config.toml
encoder_arch = "wavenet"
model = "encoder-decoder audio transcriber"
dataset = "read English sentences (LibriTTS-R)"
train_examples = 15625
noise_aug = 0.002
n_mels = 64
hop_length = 160
input = "mfcc"
spec_augment = true
win_length = 400
tokenizer = "word"
vocab_size = 8027
encoder_norm = "batchnorm"
encoder_depths = [9]
encoder_kernel_size = 5
encoder_stem = "single"
encoder_widths = [320]
fusion = "prefix"
decoder_width = 320
decoder_layers = 8
decoder_norm = "layernorm"
decoder_norm_position = "pre"
decoder_activation = "gelu"
decoder_mlp_ratio = 4
decoder_head_dim = 16
decoder_fused_qkv = false
decoder_bias = "none"
decoder_qk_norm = false
decoder_parallel_block = false
decoder_inner_norm = false
decoder_positions = "learned"
decoder_prefix_bidirectional = false
decoder_connector = "mlp"
decoder_tie_embeddings = false
init = "xavier_uniform"
residual_init = "zero_last"
optimizer = "adamw"
lr = 0.0013
beta1 = 0.85
beta2 = 0.95
eps = 1e-08
grad_clip = 1.0
steps = 15500
batch_size = 64
epochs = 63.5
lr_schedule = "cosine"
final_lr_fraction = 0
warmup_steps = 310
weight_decay = 0.05
Rows from block 3 of the audio encoder, named by matrix and row number. Rows with one number belong to one channel. Each number is 128 + 32 x the weight over its row's rms, rounded and kept within 0 to 255. All counts start at 0. Numbers have three digits each. After the name is the row's rms in percent of the matrix's.
# filt: filter width-5 conv, dilation 8 (encoder.blocks.3.filt.weight, 320x320x5), inputs 51-67, a 5 kernel for each
# gate: gate width-5 conv, dilation 8 (encoder.blocks.3.gate.weight, 320x320x5), inputs 51-67, a 5 kernel for each
# out: residual pointwise conv (encoder.blocks.3.out.weight, 320x320x1, transposed), outputs 240-319
filt.64 102:158161167160158163157163160111126155094073107104119073154154114150121129106117126165113131143136133117105104124071115142114153165113116102144118104110169165152158184179162159163125195150153170151162145160147116231171180166120160139159131099166157133158163
gate.64 100:134192111068151115145141143156136119165108116122119118128085185140182104189167187139087186181191159103165115079123130112177196178113189170144206119139148150078122130118129128097112111128113110098141184140081150110131124109118130175170118153106118122084087
out.64 087:160193070090108149144176079113126092131164115113109117095145100105094109095143176101118140147138143158105080111144071131099077070150091114078171138192112146119150081107217136174109125116081121151152081114140127139107143153205115183136105096
filt.65 097:149169152218125122114122170144156150124165076160185134123137115142141134079108183174134118114111135134054157113111058118096166153161094114141130140081172186146198123161114119181106168107141199120137162149204093147110123183099123126135209127154125119146124
gate.65 102:158084116110157145069151079149166111136132122122161085177146147087138165136124122131181127141066159136150126158119146124152091134172149155109157155093158103115128128171097137064156167094141064146148079147096181153085167053155170068153089170164120125099144
out.65 118:098169087165147092158102112084073098149190191149119187119107110158152092134147176082101125110148133130096137132157094179148118138115150158119137077145130151092142096133182067114154144143117119116150166128079134112086148150118109175085141125
filt.66 100:116101142150114100109096133121174199167052169128092160108119103133173082158082094135145173161194128125183175173139099123092124134115192161216150067186096069180124111162162135120112144140130125084134116150125142129142108150126103093117119129182147172120091
gate.66 097:164200100163165152159108109123149124143147124127107149151106177114131154199146143091143215141145149183185115071188137095146135077153197159118163161131177181105169152120166127149112134199128139111143172103167151134180146153120147176108146148111166158150104
out.66 088:121168155107152170164158120190120151119132116165196131055165192167151152135175122159199119122147097097162117177141142154164140140141144124135175172161138155117166159145071160159148165158149136160183088126112064176150166098115147123134128133
filt.67 119:113098159160154146131129150131096119119094099086120133109162149127147119169207114170172138158148122121173081125095094116192120171166147120137132126132091079154142177049123131106111052123121130128108113156144142077130130134145141130129151150037115128095130
gate.67 094:128046117129142155126056116151151114087165173073098223133107102098098195124135078162188118155075119191154122162177116143162098113182127142108084172181137107114111138146102106114153128090100132140171061120178148158116054100162178083081139151132104141139151
out.67 110:126158126176131084132082104112087172142142094116095066116161111131140156132145118179164103164181120086126107136161065150115041141185122134121125146053168114178130123146127125144111141168105164103128156155050133092176157097159107143174167144
filt.68 098:127085185165143131110147160099098122140122181135170115132162147102112103190170104145117174116049143133184106144096117149171079127148196134085140144189146095162141146097080199177136093105168165119140073180168154095083187159118137080168162135096109170164130
gate.68 100:077092124134129111126085098136099169112130138137146182115112117125134114140127083166117075080109133156145152155143123130114095133114094073143118127133116081101125133052137115140174054132097122148067120167171141067113097128181091108131128139081140142154172
out.68 110:152110136145156148117057114145135172141109114175094123126156134136110188182174134163114132147153110059188147187183077151153086161179116180128175133091181139142142132168098152165144153182088158135146098162086086085195170135105133170157155180
filt.69 104:120148129076109180191115118137075080115116090072101128128131091103114146119141096117152116142143122135122081067175137124145112108158111100054116149082134141107048126099154129061121111161125066126130141139101128148167124079134138161135110103068133155077117
gate.69 098:133089205118132106116162163157094112128090100150126108080121131140159123100128147201169134115134173143123151133069087104105171201154121090153145104109159094175112101123092127085124141086142091141105093227108134114097142105133104103208158138130110117097118
out.69 107:149122165101132146168132177109129145171165163154161128151154144113105166092101133167134144176133100132161130132090162107102154121144161128177168133110153115186111155111159144118109111118140122174150131145116210182186124159165107142145110121
filt.70 100:124175150131172093119088126178126170111097155152178163137102104156128137135088152149166092089104104143150152142115119120083120118145121100148099103133114186183134132153146103111163152159093113190121180120120165121140109104187113131116113165175144115097175
gate.70 097:116148118041179113130155093167108158153105142158133104141129113111067073188141099068078139117136082057160150117140195098113112096064151081138124089125175154112088134120173169105140129178169081148139157129056162111149159099165119146147075169142157181104136
out.70 091:121142130128160134092152085119136088163136152137117179171153117147139115154124190140075089042084174171112101119131078123105127100077107116125087132147074126055146104144119147055168101135140152069105137133161219075050110135058069154120136138
filt.71 098:155129096102135101123137109108103131102114167148119102148134104167170112180121147199100154094177182122124121148100173132099134201112160091155145094177131113114088140148130067143129164126059140111142127084132147133144108143110104112116112093166134074149117
gate.71 104:153109118119118125109130122130147174176133129145174124131123136132108108128125093071099115141131127116133113175142130156124092083083125144133129113147121119132147140173146185133122172137171137118151117144107124147139165125128145106114115111191179204137137
out.71 084:078114111168093112145115157065041123198145163132111165116111117166130131104105224105147083133087124116111150104150123163142158141147180152102095114060110089117123162128172112102152106177097152104137174112073148113106121194132094167197088118
filt.72 104:148133113194118147130128165130120136211156090085117122096122165100141183125206092085157111164107164137133077141153067112229100125159104143130203139119144106092182129116158159152120115146146169133176148140195072131123142174131175122134177119109149164151123
gate.72 100:150137079162098110154116149102151133105148138142082125124175123133149048117111103118064110149179124085103124109131135176134130109090112149163134095133092099104143118152160100208124125140094208116143136099164114133150095216114121171120148105147133116190137
out.72 098:147106169121080132091194160140166103140110160143150154148119175139090106099104125114129121171080120125129139113116189144147183154123126125163167150113198099223089209088180163157063156148168134136160153120137184126145155173177176123136100150
filt.73 097:125126053170151130120121156147160085160173179137148108129128134103105161124155132074100081125046136175136140130184128126145091069139110119074182169129174141071143165131102123182194132147098161183146088068162184150127105176178142094078145177134109124154169
gate.73 095:180111110125189173141140113130171079184151156091090093115116147084106115177142122098104164159137187172203068090137153104173107128127191190086198141189166131061126093175146164150170181129144139159216127153149218174151129150152186134156126165149109154166159
out.73 109:123151109154177120162133189087088127172172154107145117069056136094143105215078145063120116109114161117096153102100171102097160123111163110143123064133118126145186175195095089107212133116132166121128171203123170147073098160102121108136119202
filt.74 095:150150204178123136118143162126182125132149111142151141108130161103154195166160132153134145178139151166115138104079094141171100158158127191071136169145094126192180144166132198166101159124184175108165136173176118162129197170088160120150152126172127202160095
gate.74 104:097123149158111115129125126110039144179115143153139121132154101108133097104153082111111104029111151090091132145138119149090086138115093039136172112119144123099139110039147160136131065151142163120068135158132135082133143148095080115141119100061163139150122
out.74 092:219155140098142192146136084199166086140141112127167121119144186155140120084141148114120075119123109117129113091158127119165118154138080102142154171163167110188142151139170179141094153139158187136128053116128136145150180137159178126125119152
filt.75 096:125149229128156148116168158144133196090091125132115091057124146129144129163128132185156098128127207154155134137034085096142138206161119134185126114145119118165033125153155157088150126147160116169138158213151148141126180105157145132208172166129164120080145
gate.75 103:106124086144105073097080140094202120150104144166178157116140130067164108120085091123115154107057116152132175175177122152117063126125153152089142147178099145106088077169152089167110153153081160092130129094153130120133087140107110085071142108171180109150109
out.75 096:049094096135089071086141109054087091124128162104097140110081074157120099103133188064141113130143136159096115110148079143141121096137113114107154059073079141119083086086144071117083107155099092114140140111124114075098181123149111166069079091
filt.76 097:140094194132156139159161115158109122124085070134142134125109092105175169079117142161204139096100144109119121123101110086106127153176136089137120126068142108201148109124115182058129135109178084141135102195107146127094170089143109122183109141123105174041129
gate.76 094:107102078187139087153074167119078117085154142164082141099136120142141188167113127143154103143141083179150142152177100111112117123181121098115108170160094107114130150110108042171136091128069177153127106038215134118165077170154078133063161125129094089148148
out.76 075:124163129132161110140161169135099152154200138123162133087102125113164133159129163109185160093221123205101130159151128141151111121130145156127105131117089173112128086151089116173143155171149183116142115172134148135110146098130134132137160157
filt.77 100:162116088116089153144167158157126095131164108127088068098065148129127123092179178119117079159170151120132072125120110130177190153153115125144141143124141060079074066097095098151135138083100135114158115104151104125111115136146160129131158131106069087146124
gate.77 096:073102095161072142116142130133091152114166104145144134165121080079057158144091091092143141096085068142159126159140126141085066079147142082126082160119115092124150071101171126153091103132143134071076136104159076130131112119104113134125146148096143136169097
out.77 082:132118155174137082187149138129147146125146093095146073125176105085186144142107103183144102145130079141124091104134113109114081139115086112147085149089113084164190141187140159118158116139183152096091166161113139129131102084125126092194130198
filt.78 096:131093081186154163131116166194101121185127110116127137078060107135123143133108148064145113100119109187149121114144070054112154081186152086138158135139131089097144130134106142186133127095132159156124094115179135140106134184187147133101190171136109140145111
gate.78 103:129092133139164090087137153238147138137142087162150118077045194106108145084157148162164110152108121157129138165117097069156113151159147180127146150098096125126135156119102114096155091088108117148139109143151150094091113121180117092146152194145105115101109
out.78 107:164137147095122169172157167185150139075141141150162138151118167107123131123125088150156167128140113169146158136091223069115197151113174079181139167192142137162135164110118162160139148078152120155123110108178134204156132112110192067146136116
filt.79 101:186093032118141170135091115138114066149160167125131139129131097107118115153143138088119148114080126108142075151202152104134118090125142080096164143164184125055131162150080089163157175091063130136168075062133151160089104162168198101068116138141100093147146
gate.79 095:164127121141104159117083093104193171172142142091133160145172152091152171157151116121182182196135133081141115165200128130154128119167167184138153120157125095131158123147165129087085144150125099099170171120096122170112108060070192143137105093151156133112106
out.79 092:130107135141137138127135195119165122126093154123146160097092133146137112165108133133118111121085158116132190111119189092110207162097176071173094093117119058129157174176122146123159101111161143122095195105158113133142065130081127096164105143
filt.80 105:193096077156111177101093105130130082093150127110156158122108127099055166165139132094132136142061023178142076132167121117159098030142143133097040142173173143130142098152076107139115154081109130124186098052141125160065088129113212105068137139126087123115120
gate.80 094:098108114096179149125132107135106132092074141134153111160083136149139079142141152190119130143122120097158140097115156091125159163120148142124104079143072127147096096117105079102158099084074082162103098131097187109087083076145140139139085163103080066103160
out.80 109:183125128159149098123111102126149118098120108090144091127130100094170119143165113147085110103138152132113087104119111082074119122099092082170134131140115126169135115116117116120120118043156132128056177108164134101124114089109095074109148118
filt.81 094:094068187130172085099131125150121157162136107137158149112131157132190137138161104185080134146155162138140157176095159098146115167113132145136135120114079087203130153088121186149182074114170145177093063175119165098117158167156091074145102169108147204131162
gate.81 100:102128067111142045086090097121066103151136112198184144177141119135121119137147161112144153066063069088130178158196156139098125080137123071106178092132142139095087112062099100112139089097085108135077123079123159067111096099153049073099140146094110098134140
out.81 105:151142155082073202135148122145171146137125148225134184117124191151085144069130118125093168149132109110179148143120175153153171137146113156146160152153166111115108180116138183118108136136128091177174106066152130169183158183142131145116133074
filt.82 102:098086124152087103064110195139116133163069137152166110055112153104108113124163086129152138126067122128108132197151072121148088126133137152100142081127127110058182102081097156114089101093119140106118078149142114097072114167098105047132161108094117122094087
gate.82 106:165094141130121141052113083070189121171144133119158130183189114113141131149057132115131138131104150074107129161138157165094118136123144153111182114143115084129128128200119160087128199093136124133163088152079131161085131099083147067125091086186132171123148
out.82 068:149114188129114108138125197137160116101132197140139173219151160173122142089100107137140128122096075172146146131130162132173189124098183170163132100139098086157117137108101161168134140155188098105161135114143114122116110110128193126158149123
filt.83 103:114114141177098118092142147069078133109138145129130103075177128135147061157180144128093153099113150074105118148095131168130147146115122084156123103139181126163125139071117127171090063108116186103115131135184078080112142173093107105119157057074108123158131
gate.83 100:152126129152164134152117135155157045144153169166117113116128136089144105172165121109065098091091122125158139108151123123143104140086121130063144119146150159117159210101090128189165115116137197157130101128158153094112110163199130118116135155119087132163149
out.83 075:166117132155184108135145145162131120076147154091158054121120141114164121158101122117155091118113100087107077115173117134118106099083092139143105095163149133192192143183144129166186134125164163076095095144120074172101059100147153111191152178
filt.84 096:154122197121090157142143090058107132121151109114120140200220136171150162103135122133127117142128136095079117134103156192137142123116076113133087148107137137222195157141111165129093147111208135107151126179083060149141174089077142108152098059143130165180122
gate.84 099:099097122045119168153157152143136100137086071078102087101083130089146104052125110132130095163148200081115107132130128114156099136105083149122156106061090078107096107092113144067119095106144048135112092153061117118131175111132159124164109119093132138037103
out.84 099:107100127055054166130139136185164132062100098146128088127187119153087175084132098180133183164143103143158115176119160143144111112175108146110143149144153150141113110110154158175093125122119028180145071069163087140205136128154138152166120071
filt.85 102:127160154186148198216148141155153146140127118029078111134105096134152155152077147167145150166152132149121085082109078113140157172152157146144148132118078132135156150161141132138102161171142166114140145158149113172161142136133194192151165154120127106129086
gate.85 098:169176147074137130174107150161111103046113121121073151118131118136141170111138151189162104171167127153138106078095112088140171150160100138136088140083135133179096171138151085069143133152109061149152181122101138134168120102161152203106125151142136095069159
out.85 091:093074134136091106135075135072099169147121109156095114115109112102097138141089105093116093169145172084180149171094122122127126093154153156101145070084141150112114113149106102158132095154090116128178122152103138139140131158155157117161136110
filt.86 098:066164083085129103148070125140104114114152127125119182120094103090122137070107116131143096103098077139101162114157157124102107104142109125093130150122095175094104090099149055128139092166070110161092156038160170115174056122162101139047125162098152125126140
gate.86 099:131055167098174126103137065131132113135081143176144115159109099075105129144094061110147145071090100101170159160130163103083050124103145103095109111131171076181129137126139155085151141110173080162104086166082175125121169085142111095166066143154112139098158
out.86 088:111121191178213117112099134125164156128138108131115134158145131110146140196099095169106055122134127138146126090107138100094131127078114102148105156104136060166180156162122138082180094107138152077116183204137157111113085125112099061149150199
filt.87 098:146133119190122130077078168146150140152156064112204154103149120158133189141112078152158169132112116192148106175155086101118082129191144141139182191112118138133189163154133107161069157152099145078151104119219110133123081157109123076081187121141149116138072
gate.87 098:131092107097047160163143137108137100138099093076075137118130134113151130101153129150102112175117149109105103129139135158177122161099099184108168100096085107068094080118089102101070116105091116077144093131081051130116096131076165118130106086091079093109096
out.87 123:126137137179158112143142167127138086127149153111212136104116159163203097141109138107139085084101078171077122073150156152138166154058150100173092143107100069148156198138118116086143151136190146096118149136114129149080091079101117108113114156
filt.88 101:128110108081142107132158104146128149104088144150124104167113163123084120145157140111135079109101113080123158125104142127158139108114110137149092092121121112116117168086100121066189085100129059206120120111084146091087130070199108118151077155109088102096146
gate.88 099:167138135159169162136179147195093159098055149087137088140088122162155123188177149148163179182163124088198066121090090055182164163140199130162122099160119100153153144120147123120125125128136111115160167123148189166160137125152188157158121202095132094087114
out.88 130:149100156107118137073115106152167151085054084115100067183122091088077131109123077127125137124138147110158133144097118082113102130125144108136106129135125139099079106100052124130097118096103138116088114105179097108148114099088115083121161104
filt.89 096:110158163155129073122125120118184136149157103171122146142137128107199142065147135176175088116141165118104179088097091125119145197206103154149169112085087112150145131144157111133162104142121131160110170138208139090116106110145108144137168136131150134121144
gate.89 101:145123144125084101080081107083125164169106127121176172170162158144187131202155096168101134164126125119121139161150138172178116168095116127153178099119082108134165136145137114096084138137113134085168114172082067129124110109073135103135101068145166136123110
out.89 100:075096140131159115098049102105122184148093163155090137146088129119094114181139130101139142118157147080149171170151085112139118138132133177107127088109124193072133093128062100173113135164090162100166123143105133085098156161095138130092198145
filt.90 104:129111128110087103158147125131136147197140105159086112151125104072201135083132028153135091110139165137082140145116140118127059181137096129132215152091159079123112098139186138115115115167135102114140117150103101124173143101120103141142099136158166123130135
gate.90 099:170118102178113131132108200188141145163094118119119159047082173145143160178135140094167120175162121213183123143158041073127153107189147159166163150158152118098133096172121128123113159112116136118157124103183121155106122169150155120106197177169111142096106
out.90 121:089083128116102183117150189074106110142157173169154178105092164132130096131070157113109135136068154147130170125088198102120201147139165117125135093142104098091138142128123116083144083103149085176147154124116169196130104177139114105144053137
filt.91 097:161109072133112126111042080119089106141158129143159228146093163169108170171135143074135128160161042183158102139236167132130152050114143096147111149147199093148139152148126118135136134128095122138117117062107133155126102137138126096026082130140155148140145
gate.91 095:175127056110107131117096132113145155174105096152114171128118077128112075116108093118134104084126080057085138153187111142095100086120075100131150093102135148069099112178136107110122194151068134108164103102122090133144051091123127125115127108182155102109113
out.91 113:169142140117089114125159215148174104100109162116182167158142133156138088088147119114145145096094089159118172116127240121129217187092226119223122164145155095144109172083129131166069139109198106153100161062155111159124097105099143101130147084
filt.92 099:157148053169118135177112174187147104151101095128072143091082086117111132142120127113168141111158129169132133073168072085107161097165139132141156130123158117058152138182107084115102177123066119115154138079147117158132068147143135187093149143154115101108060
gate.92 101:074109148128134089141140123100079136158179106141111131082109144117068132138171117095150193113161101202079143117141129108142122118173155099110111178102110095123093136073132149145085064130165125096083116158134118075128170129092095141149155110087129163138101
out.92 092:131163131108145157218207167125163113123193158130162134117114163116171090125092119096108123110083116199104125106101210110136182144086145077177105151147136072170157183118151135086149118097158090137115135131179179192089095133101135078143101141
filt.93 099:138155100131128105152144174121113172083140147181051085101097127113079119168176112115094161101156124153161146124112097128134148113113160106166103129166201129071143118123169109148104110152111167085144182110130118127196118167109099167131171138147153069121075
gate.93 105:127106111144115136092082132137056126170113098095180157140119165130148111137207146130142117132070141108134064136177110109195120122122117090086175069128129149098191099067079130111119079093094144105125097104145100112067093138127139087105122134079119127115102
out.93 075:130078096151139099117138121123130120117127083111100036155113093088145127133142128138194112105124101110114054145136095116096085077154151119094098178133075197108126081101082096167126138106078154082153150149118121108074134114090143117096137171
filt.94 104:124076176131139077083158115106179117119127143167163134134138159150149119115112169191132124115163174131130174169089120135137155203119121160135156099127121080129134142162085155139158145072163134128133089209140147116081136137137114087163119135183097152139149
gate.94 099:085104108121091121127109108110125085169091189132090149174132147085156092153160133111100066137065097062153105124149151192142099110083097128069142083213095115100151073091077120137171086094115142150099081110096128091100124119140123123129094101066061118158184
out.94 129:119126111147139113148092109121086136180151173138131180081102149182137107114137194099164105109141138102108145134171097188186133136129119153115134097102113148080134090143140077129151161192123170095175142140094168101091151158128146198096119130
filt.95 098:143176102151079160189154143104078110123121109092076097129158109132139147095136123124137077155137157129103111066112118176150139148158060101111141114111128148108140129125153099121136137171100152128124171112135079150206101135136143191158143071108149096150140
gate.95 100:079070100124131114107174144169102151135088100126129039126107156117123089115178092072126147126060141111114120173114102080162099117130150135118140102104095099116109122062127122107126047106121117127099098102131149079111120111124118078132165169061119090109093
out.95 092:141166107098102124148210128113140117102103103115122145125115134100101124132112064159118154148082122187125112087087135121127108117119115106132148148149150115175133150096136133128115111092127065158153120110186120204130111126177116114150063115
filt.96 096:142117111099189167146128156163154073111119090102138130105161143110124131074136156129136113143066120122074106106115110104170144116131107122063107106051114139115085162132051114119189122078109096206135093121127202131077100100192176132120146172103070100098155
gate.96 098:157097132170120157146125155143130142070145168084080154126077136080146125105126084186099130191089107143129097146126120097143102168106150158103103157154102115166158075153130067155112164159075168115149114119141139176153087175133169147110148154140135077132103
out.96 099:120178119153184121180085161076081168186146141179121153082089133078138165200132126154154129138210167106162173171099129101108142135168164137154161100119128169116179114193077101142190103160125167121167165210079158139133136148129104130131140193
filt.97 098:121137125077154160156098113166109104196119152089122160137073116124174154136178136140096143130109141140215075097159161076154132158081178127097205129143130150111159129080123112092151086142103107137118117143049178109124087135167144107104092165079133126096133
gate.97 114:155113085096126103111103103123201142156149144136143144174116112111121062128065119103111134132107106082137159153179169109094105094076143161134159118134148123094125117212123121119144202120130110144162107102109127177117123094135137100097081142209137147133122
out.97 110:097120136142121131162151200170132161137166095111159101120154166142136122112107085164165111116151105161106154119089175125147147164105167091203127170122154114159143186129093146138131154150152116134141134159107153153142136090111157057165114133
filt.98 100:099121166169159056114114144118167154144156106151126155072151138144099078106098105099064129118128127111113206139146124123111138114108125158143127117106076143195131156122137163191120122135180213148087137154152132099116141185121071135121173127142127157177163
gate.98 098:118212177095079110152191126102134150140101126140121095158108121147138103104096130147126110114187167112128167083070144139092154182088115111137145095118115162105099088128214148114101106209141119093116213197100102129192151124115096171201112108119195138124133
out.98 102:126136181098154106106126103107065141184111174133119176096131119175116123157123176110157090133094185070110127121139077155157118109140097168104156107120120167110132093192137091102156117206098210117174113154103162092100162133165131142108145162
filt.99 099:162094158202126225124145153103111075157129113075123121130159100106163147170138118133145137146105153160124044125111100133134110157172143080119146143130168096162223117165110155172109168086139189133149108167187090176122151152092209099158165104136112139187128
gate.99 099:076147157112116137156128113142205135119087137109082103122131158074142157125094089161194125155132164139151141126095124107115118171168143185107176127141087141127080148142180144068116130187123056117119153183111151114170154090119127161154119139153144131079121
out.99 072:117099078111100053067095064079145120126116106087093032112114065040102115144124137085081155171124148151127094130148110101080105077148106114094160115119151134177092080132137093182090131123121122155118097113137073089168174113186108174088153129
filt.100 103:100106146144118108150175131084121128160108123150111106154145120133112163099144181111167111047113103125106154108100124158105186127151094078120120118103131109138166120089071166116125079083171122131092137156140107086059150117118102171167140117097083146127139
gate.100 095:112121058104168162136151145127077112141111069066132031101161081081068118102111115079136160124082146117085103122141152092127087108137136096085155091061109123000120169122117133091133115127112117166119106106130161129090133120128159126133138140076110096092156
out.100 099:169093132100108202101159091184186135096067093139087115115133148085104144116141103185117160156128112102197122178122121118150089139139080127093122137129171089169125144088148178151106143092087069155126066112129072142182136112153168094187118136
filt.101 106:111130142107123141144113152105144131164128057106085176087136093115099121151123142104135197136122085124106132113146102114137142106144139165142158140072081100151117146133105163123051119127144118056148143136121097116150125102055141157137156103115105172115056
gate.101 099:161095122167147134059114165148093060142127121141194098084155154115094133172193122078141195150076127158121099168151110088166096108166172128080127154155103110115132177117086156131088109092142144085155075123144133108057130136106145066119161141114107129105112
out.101 101:087165107143187104211214172114119114141214162136197154094118149123194153176119130138133112121142116147083109105128144092126174139126151076118126129139100132169225159161137151086203109109180162114107135188139150154148134090141119108106112177
filt.102 100:150153136127116126136099111129138090067132165099113175135113131173175129152131211183143139156156074112175114083137148144137186129143147141127072145182119156188122083140068069126139163096103122133134110105126149167118070128116128130074112145135059094102110
gate.102 096:122141173054104150150122059100162185128110161128143141205136166200191120132151127196123112179195152071148129159094194165148165185082126171186160094154128150147124114140144123071129115138139081118142152162051138141159115053116140169147037124128169151102148
out.102 071:181138111122110118195136162169177147135196137127147133117190130141165157157143102181145131117143094134148157131161137150151158191079138123143109171134103102160171165150137194146151146140169097100086140135112124135133109113090151125197139154
filt.103 101:192113182179157166125126127172081152143162140073116154119083108090141146124138074125185096139130130171151071134127094100161079137197134081148119157150143068218176132157156159146173164156174151159170139177189152194165161119172166136129162189117152179148127
gate.103 112:126097104113183145125122147198140133148133124109127132106082154143129129124216111124136135156148093142134105117158119107217133128143165146139150129128123100111090152076100106102148064116100111181153093118117182084093112118194170120126111200064121122100126
out.103 082:127186113088098097116104051187164116101149109111133044160151111098105136124143111149126134097181146104118089130129082137110050082129074136084156148127196167180110119082146143204096124151081118131172050102117101130149189095134091137126181104
filt.104 101:132072156124091144092131070125156076152121118104166158170128167111151179132116105115180095135100154100143112179129147145141076109144105147084120153131157075184151135154087202088112161085192084115133060162120110146074181100129132072137086109157112204131139
gate.104 102:161126140125119139124166140113057147111095148131144082133161125174114109162161179148134194149168144134114084111077110130146195159111162088169133090156158112116119107108105120090069113084122115063117143157120114126106130121070153125156137095114082092109086
out.104 133:144112127075072187119119122142172112122119157183157189146161176157099155084191135159099180126157107123140160157105174138144177145142118155145184154186147145111081148062152166139079135124150061184147117063185123172150163173140141154135136088
filt.105 098:127128142160152160165143169127108134117196077076069109060155144130094142146174155112121184167170166185115090112099089085157157121146166147142111174114135112145078106120141171195112105132149179116141161143195127118136170229139143184137199133099104179158114
gate.105 095:202188119150091167146106098109129085122163172129141136161114129121143111080151177143120081156123119147110090063136130165169160133121106137063109157164197197169132062172127096144134183159123141102186185097152112180157111135106178125106126114176134107196136
out.105 092:143080153115087131117147113168149137107123090112109068121134131065120136133112105133115134188120163127144066126074142098094092045156042115098162103130157097190111119133148150169088128115127142136124070126168167183155146161169149101155142149
filt.106 097:157095041136179130099122115133161130127170142146146118106151124149096113172085149094137177131100144150149161142165110098099148109135191117153128138166155110026095145172090092148126165068081149127147108084132168158084078131140122119096141165171087085147129
gate.106 097:119164142107070125086132045103133155109186178139175138184100143139084103107154142120105078141156094137145125122124189161139149113107099147147067156151118118171053024118153133143157111164164112101107162145122084139123146104136120108131082090130168161169127
out.106 092:103105112171163116155095163089102110142130165142153162155062151124164101184108143074102110122073187118103159091129182125118175144105148116122097078108110090090181154181137099102213102148163115117136183149156157173102096189114116108115124163
filt.107 098:124118138087132137144135103116106111094177155117106144157126092123129136154123078118032126081113129130160123135117211142089112109036113079119080145176158137111090111114124115154155108120144143140073099105070154120134136124146091128094080146103119130169131
gate.107 102:152099220135170117107183184167144122143078130120120100106091135122148108123139123153163137160141180104154119124045056086149117175132143139160150062135130102158165166168104177087150168099192121145164090203127173160101192121157140098209156179158091146075129
out.107 087:125079094093087151115149095152147164102097115133108152117112151113104154163168081120098197178156144149151106182088152125141123094185090133109207144135074151095105070119138137170103147105111040181145128102191105166152154162163145143100109138
filt.108 095:115180147158091114177083057072174110105117135146079169195163122121109145153104154139148125179180097113154145076146182187118171111097123177138095087139074126150168084135172118142110145156142142079127171135158088132198131122106112178096068062163132154189142
gate.108 099:091168176121075092104119090105186103092164115145133130157139137125105179157105158119138178132172136182173160124114155129118148117136166179134084193156085153167129112146121156151059123128153130055106155157147094124148156113079097113133106106127135170161071
out.108 096:134095167075100158091101093176125116069070114127111106164180129160089152077150105163146143161098102096159115152105088155142119130176101140079149164118111123110110109087114170179039125137084066150145091057122045116156148129153158127141115057
filt.109 097:145107130168132101078126169176123133209110097153192154070093145126153071111084090093096120155088185124101163172138082127103070142104121138135194093102136137100129132166113158159130155126124171144139098128168126156103101154158113074119191156166147149134124
gate.109 099:140106075137163125099060091118131115165170188144128163147141112102113149165103135078115102171127098132211150146216170140112127069113122138124125170198106068085143125171133133153175160102129147171142135105116151154122095113161134109047111132167137144160176
out.109 102:148118159050136223121139104162178133105095161158127201152117193167060125147129127123109195151109129104162185132102177128166189158139153139169154148170182149112106182136106162110138163138130107165175074113206122172145123151103154132156117168
filt.110 103:132120107171142102142108173156123174062191100164112128072126080088072136157077088134092143060095066166146144118122104064063071094143165081114088180130150148136129125165167092198120156162100187135146140106198135137148094183134111143126187141163152112160109
gate.110 110:123185162123168108162128144156153123149130145152112135106080131080155121128142081128119127139111160148154158094133121120130098138147143149119131140151132160144117148123216152127145099230156124139136174159113163103220143124178104161141154172137216155124134
out.110 106:086122157129134073056103092077167099138119207114105173211116079171113105129123166097089107077063141144112138076154110151113148119095116168120111108133141116130088093081171092110110108152103120097137172098157124062089116123099087179096141105
filt.111 101:074099172118105094108165131126112127076122130125160103101174125169154149121131165202134137133141193167162171162042116147107141196167143114134098137135085135174106104061084107131135070083117118108092095145141127080097138141105090086148148113084091099124126
gate.111 099:098100082122115154138073114079095147126105124112103173138151162124203133146147128176132115112144127109148102105149123194143128143107102110129158105166119113104110093064124057106138069127042135107094144084096121083116046114118142145063107098064117087101130
out.111 088:090103096162120080129089091110115185140153104159047115133113117116108140134135144100123101158147169109141119172164054166142073086158059174051130117094124142100136060132119093144132139170088132099169121141096138072144151142148125183115166142
filt.112 101:167163167118106159134109105144084121103120119081137142127095109133098109121188162197142116135130097136132050062105153149167162184123138091122092130141157131150076122109150112128130141150121111101172175164137122154128125118137191176138130124089130122117113
gate.112 094:109151206091113127166183119088127103143088181126091108121147152105103105160130086131124117082146144075163124079080131183132110151100141136114156100190119132156118083092132191100135088150204093115113120215088118095138191118120122139193123108124133180087158
out.112 080:059088117155079063108085144134139146129134131106093134179105105148107070117107101123115075093118161137089153098139092163150129116068143129102100087069081120063103098086078071137110109175108089063170147121094104109073108141088130143126142076
filt.113 099:103090137102126117114143111148106143148140092180119093157101068072103139062124111134164096052105154099078158154131123107078122148148080101108147134063098084090095151089120156067128087100135068137066114141115128075086131084138129119151124147105115146083132
gate.113 097:141119178111163156147142103106098102138099144089114145168171109177152083162141139109087117181213148029147077121107144139137168141073103116143121079143096106145171218117085186116168142085204144170158113168101143146105183123147157129163098109124091207161177
out.113 064:165126068153177158135101122096133105161125163155139169095077135126140159134114181127158148092174165141112140182141121130154113144159151146129138108154113168046107117148089090125163137124105167167127137168107163113131118127106107097126080148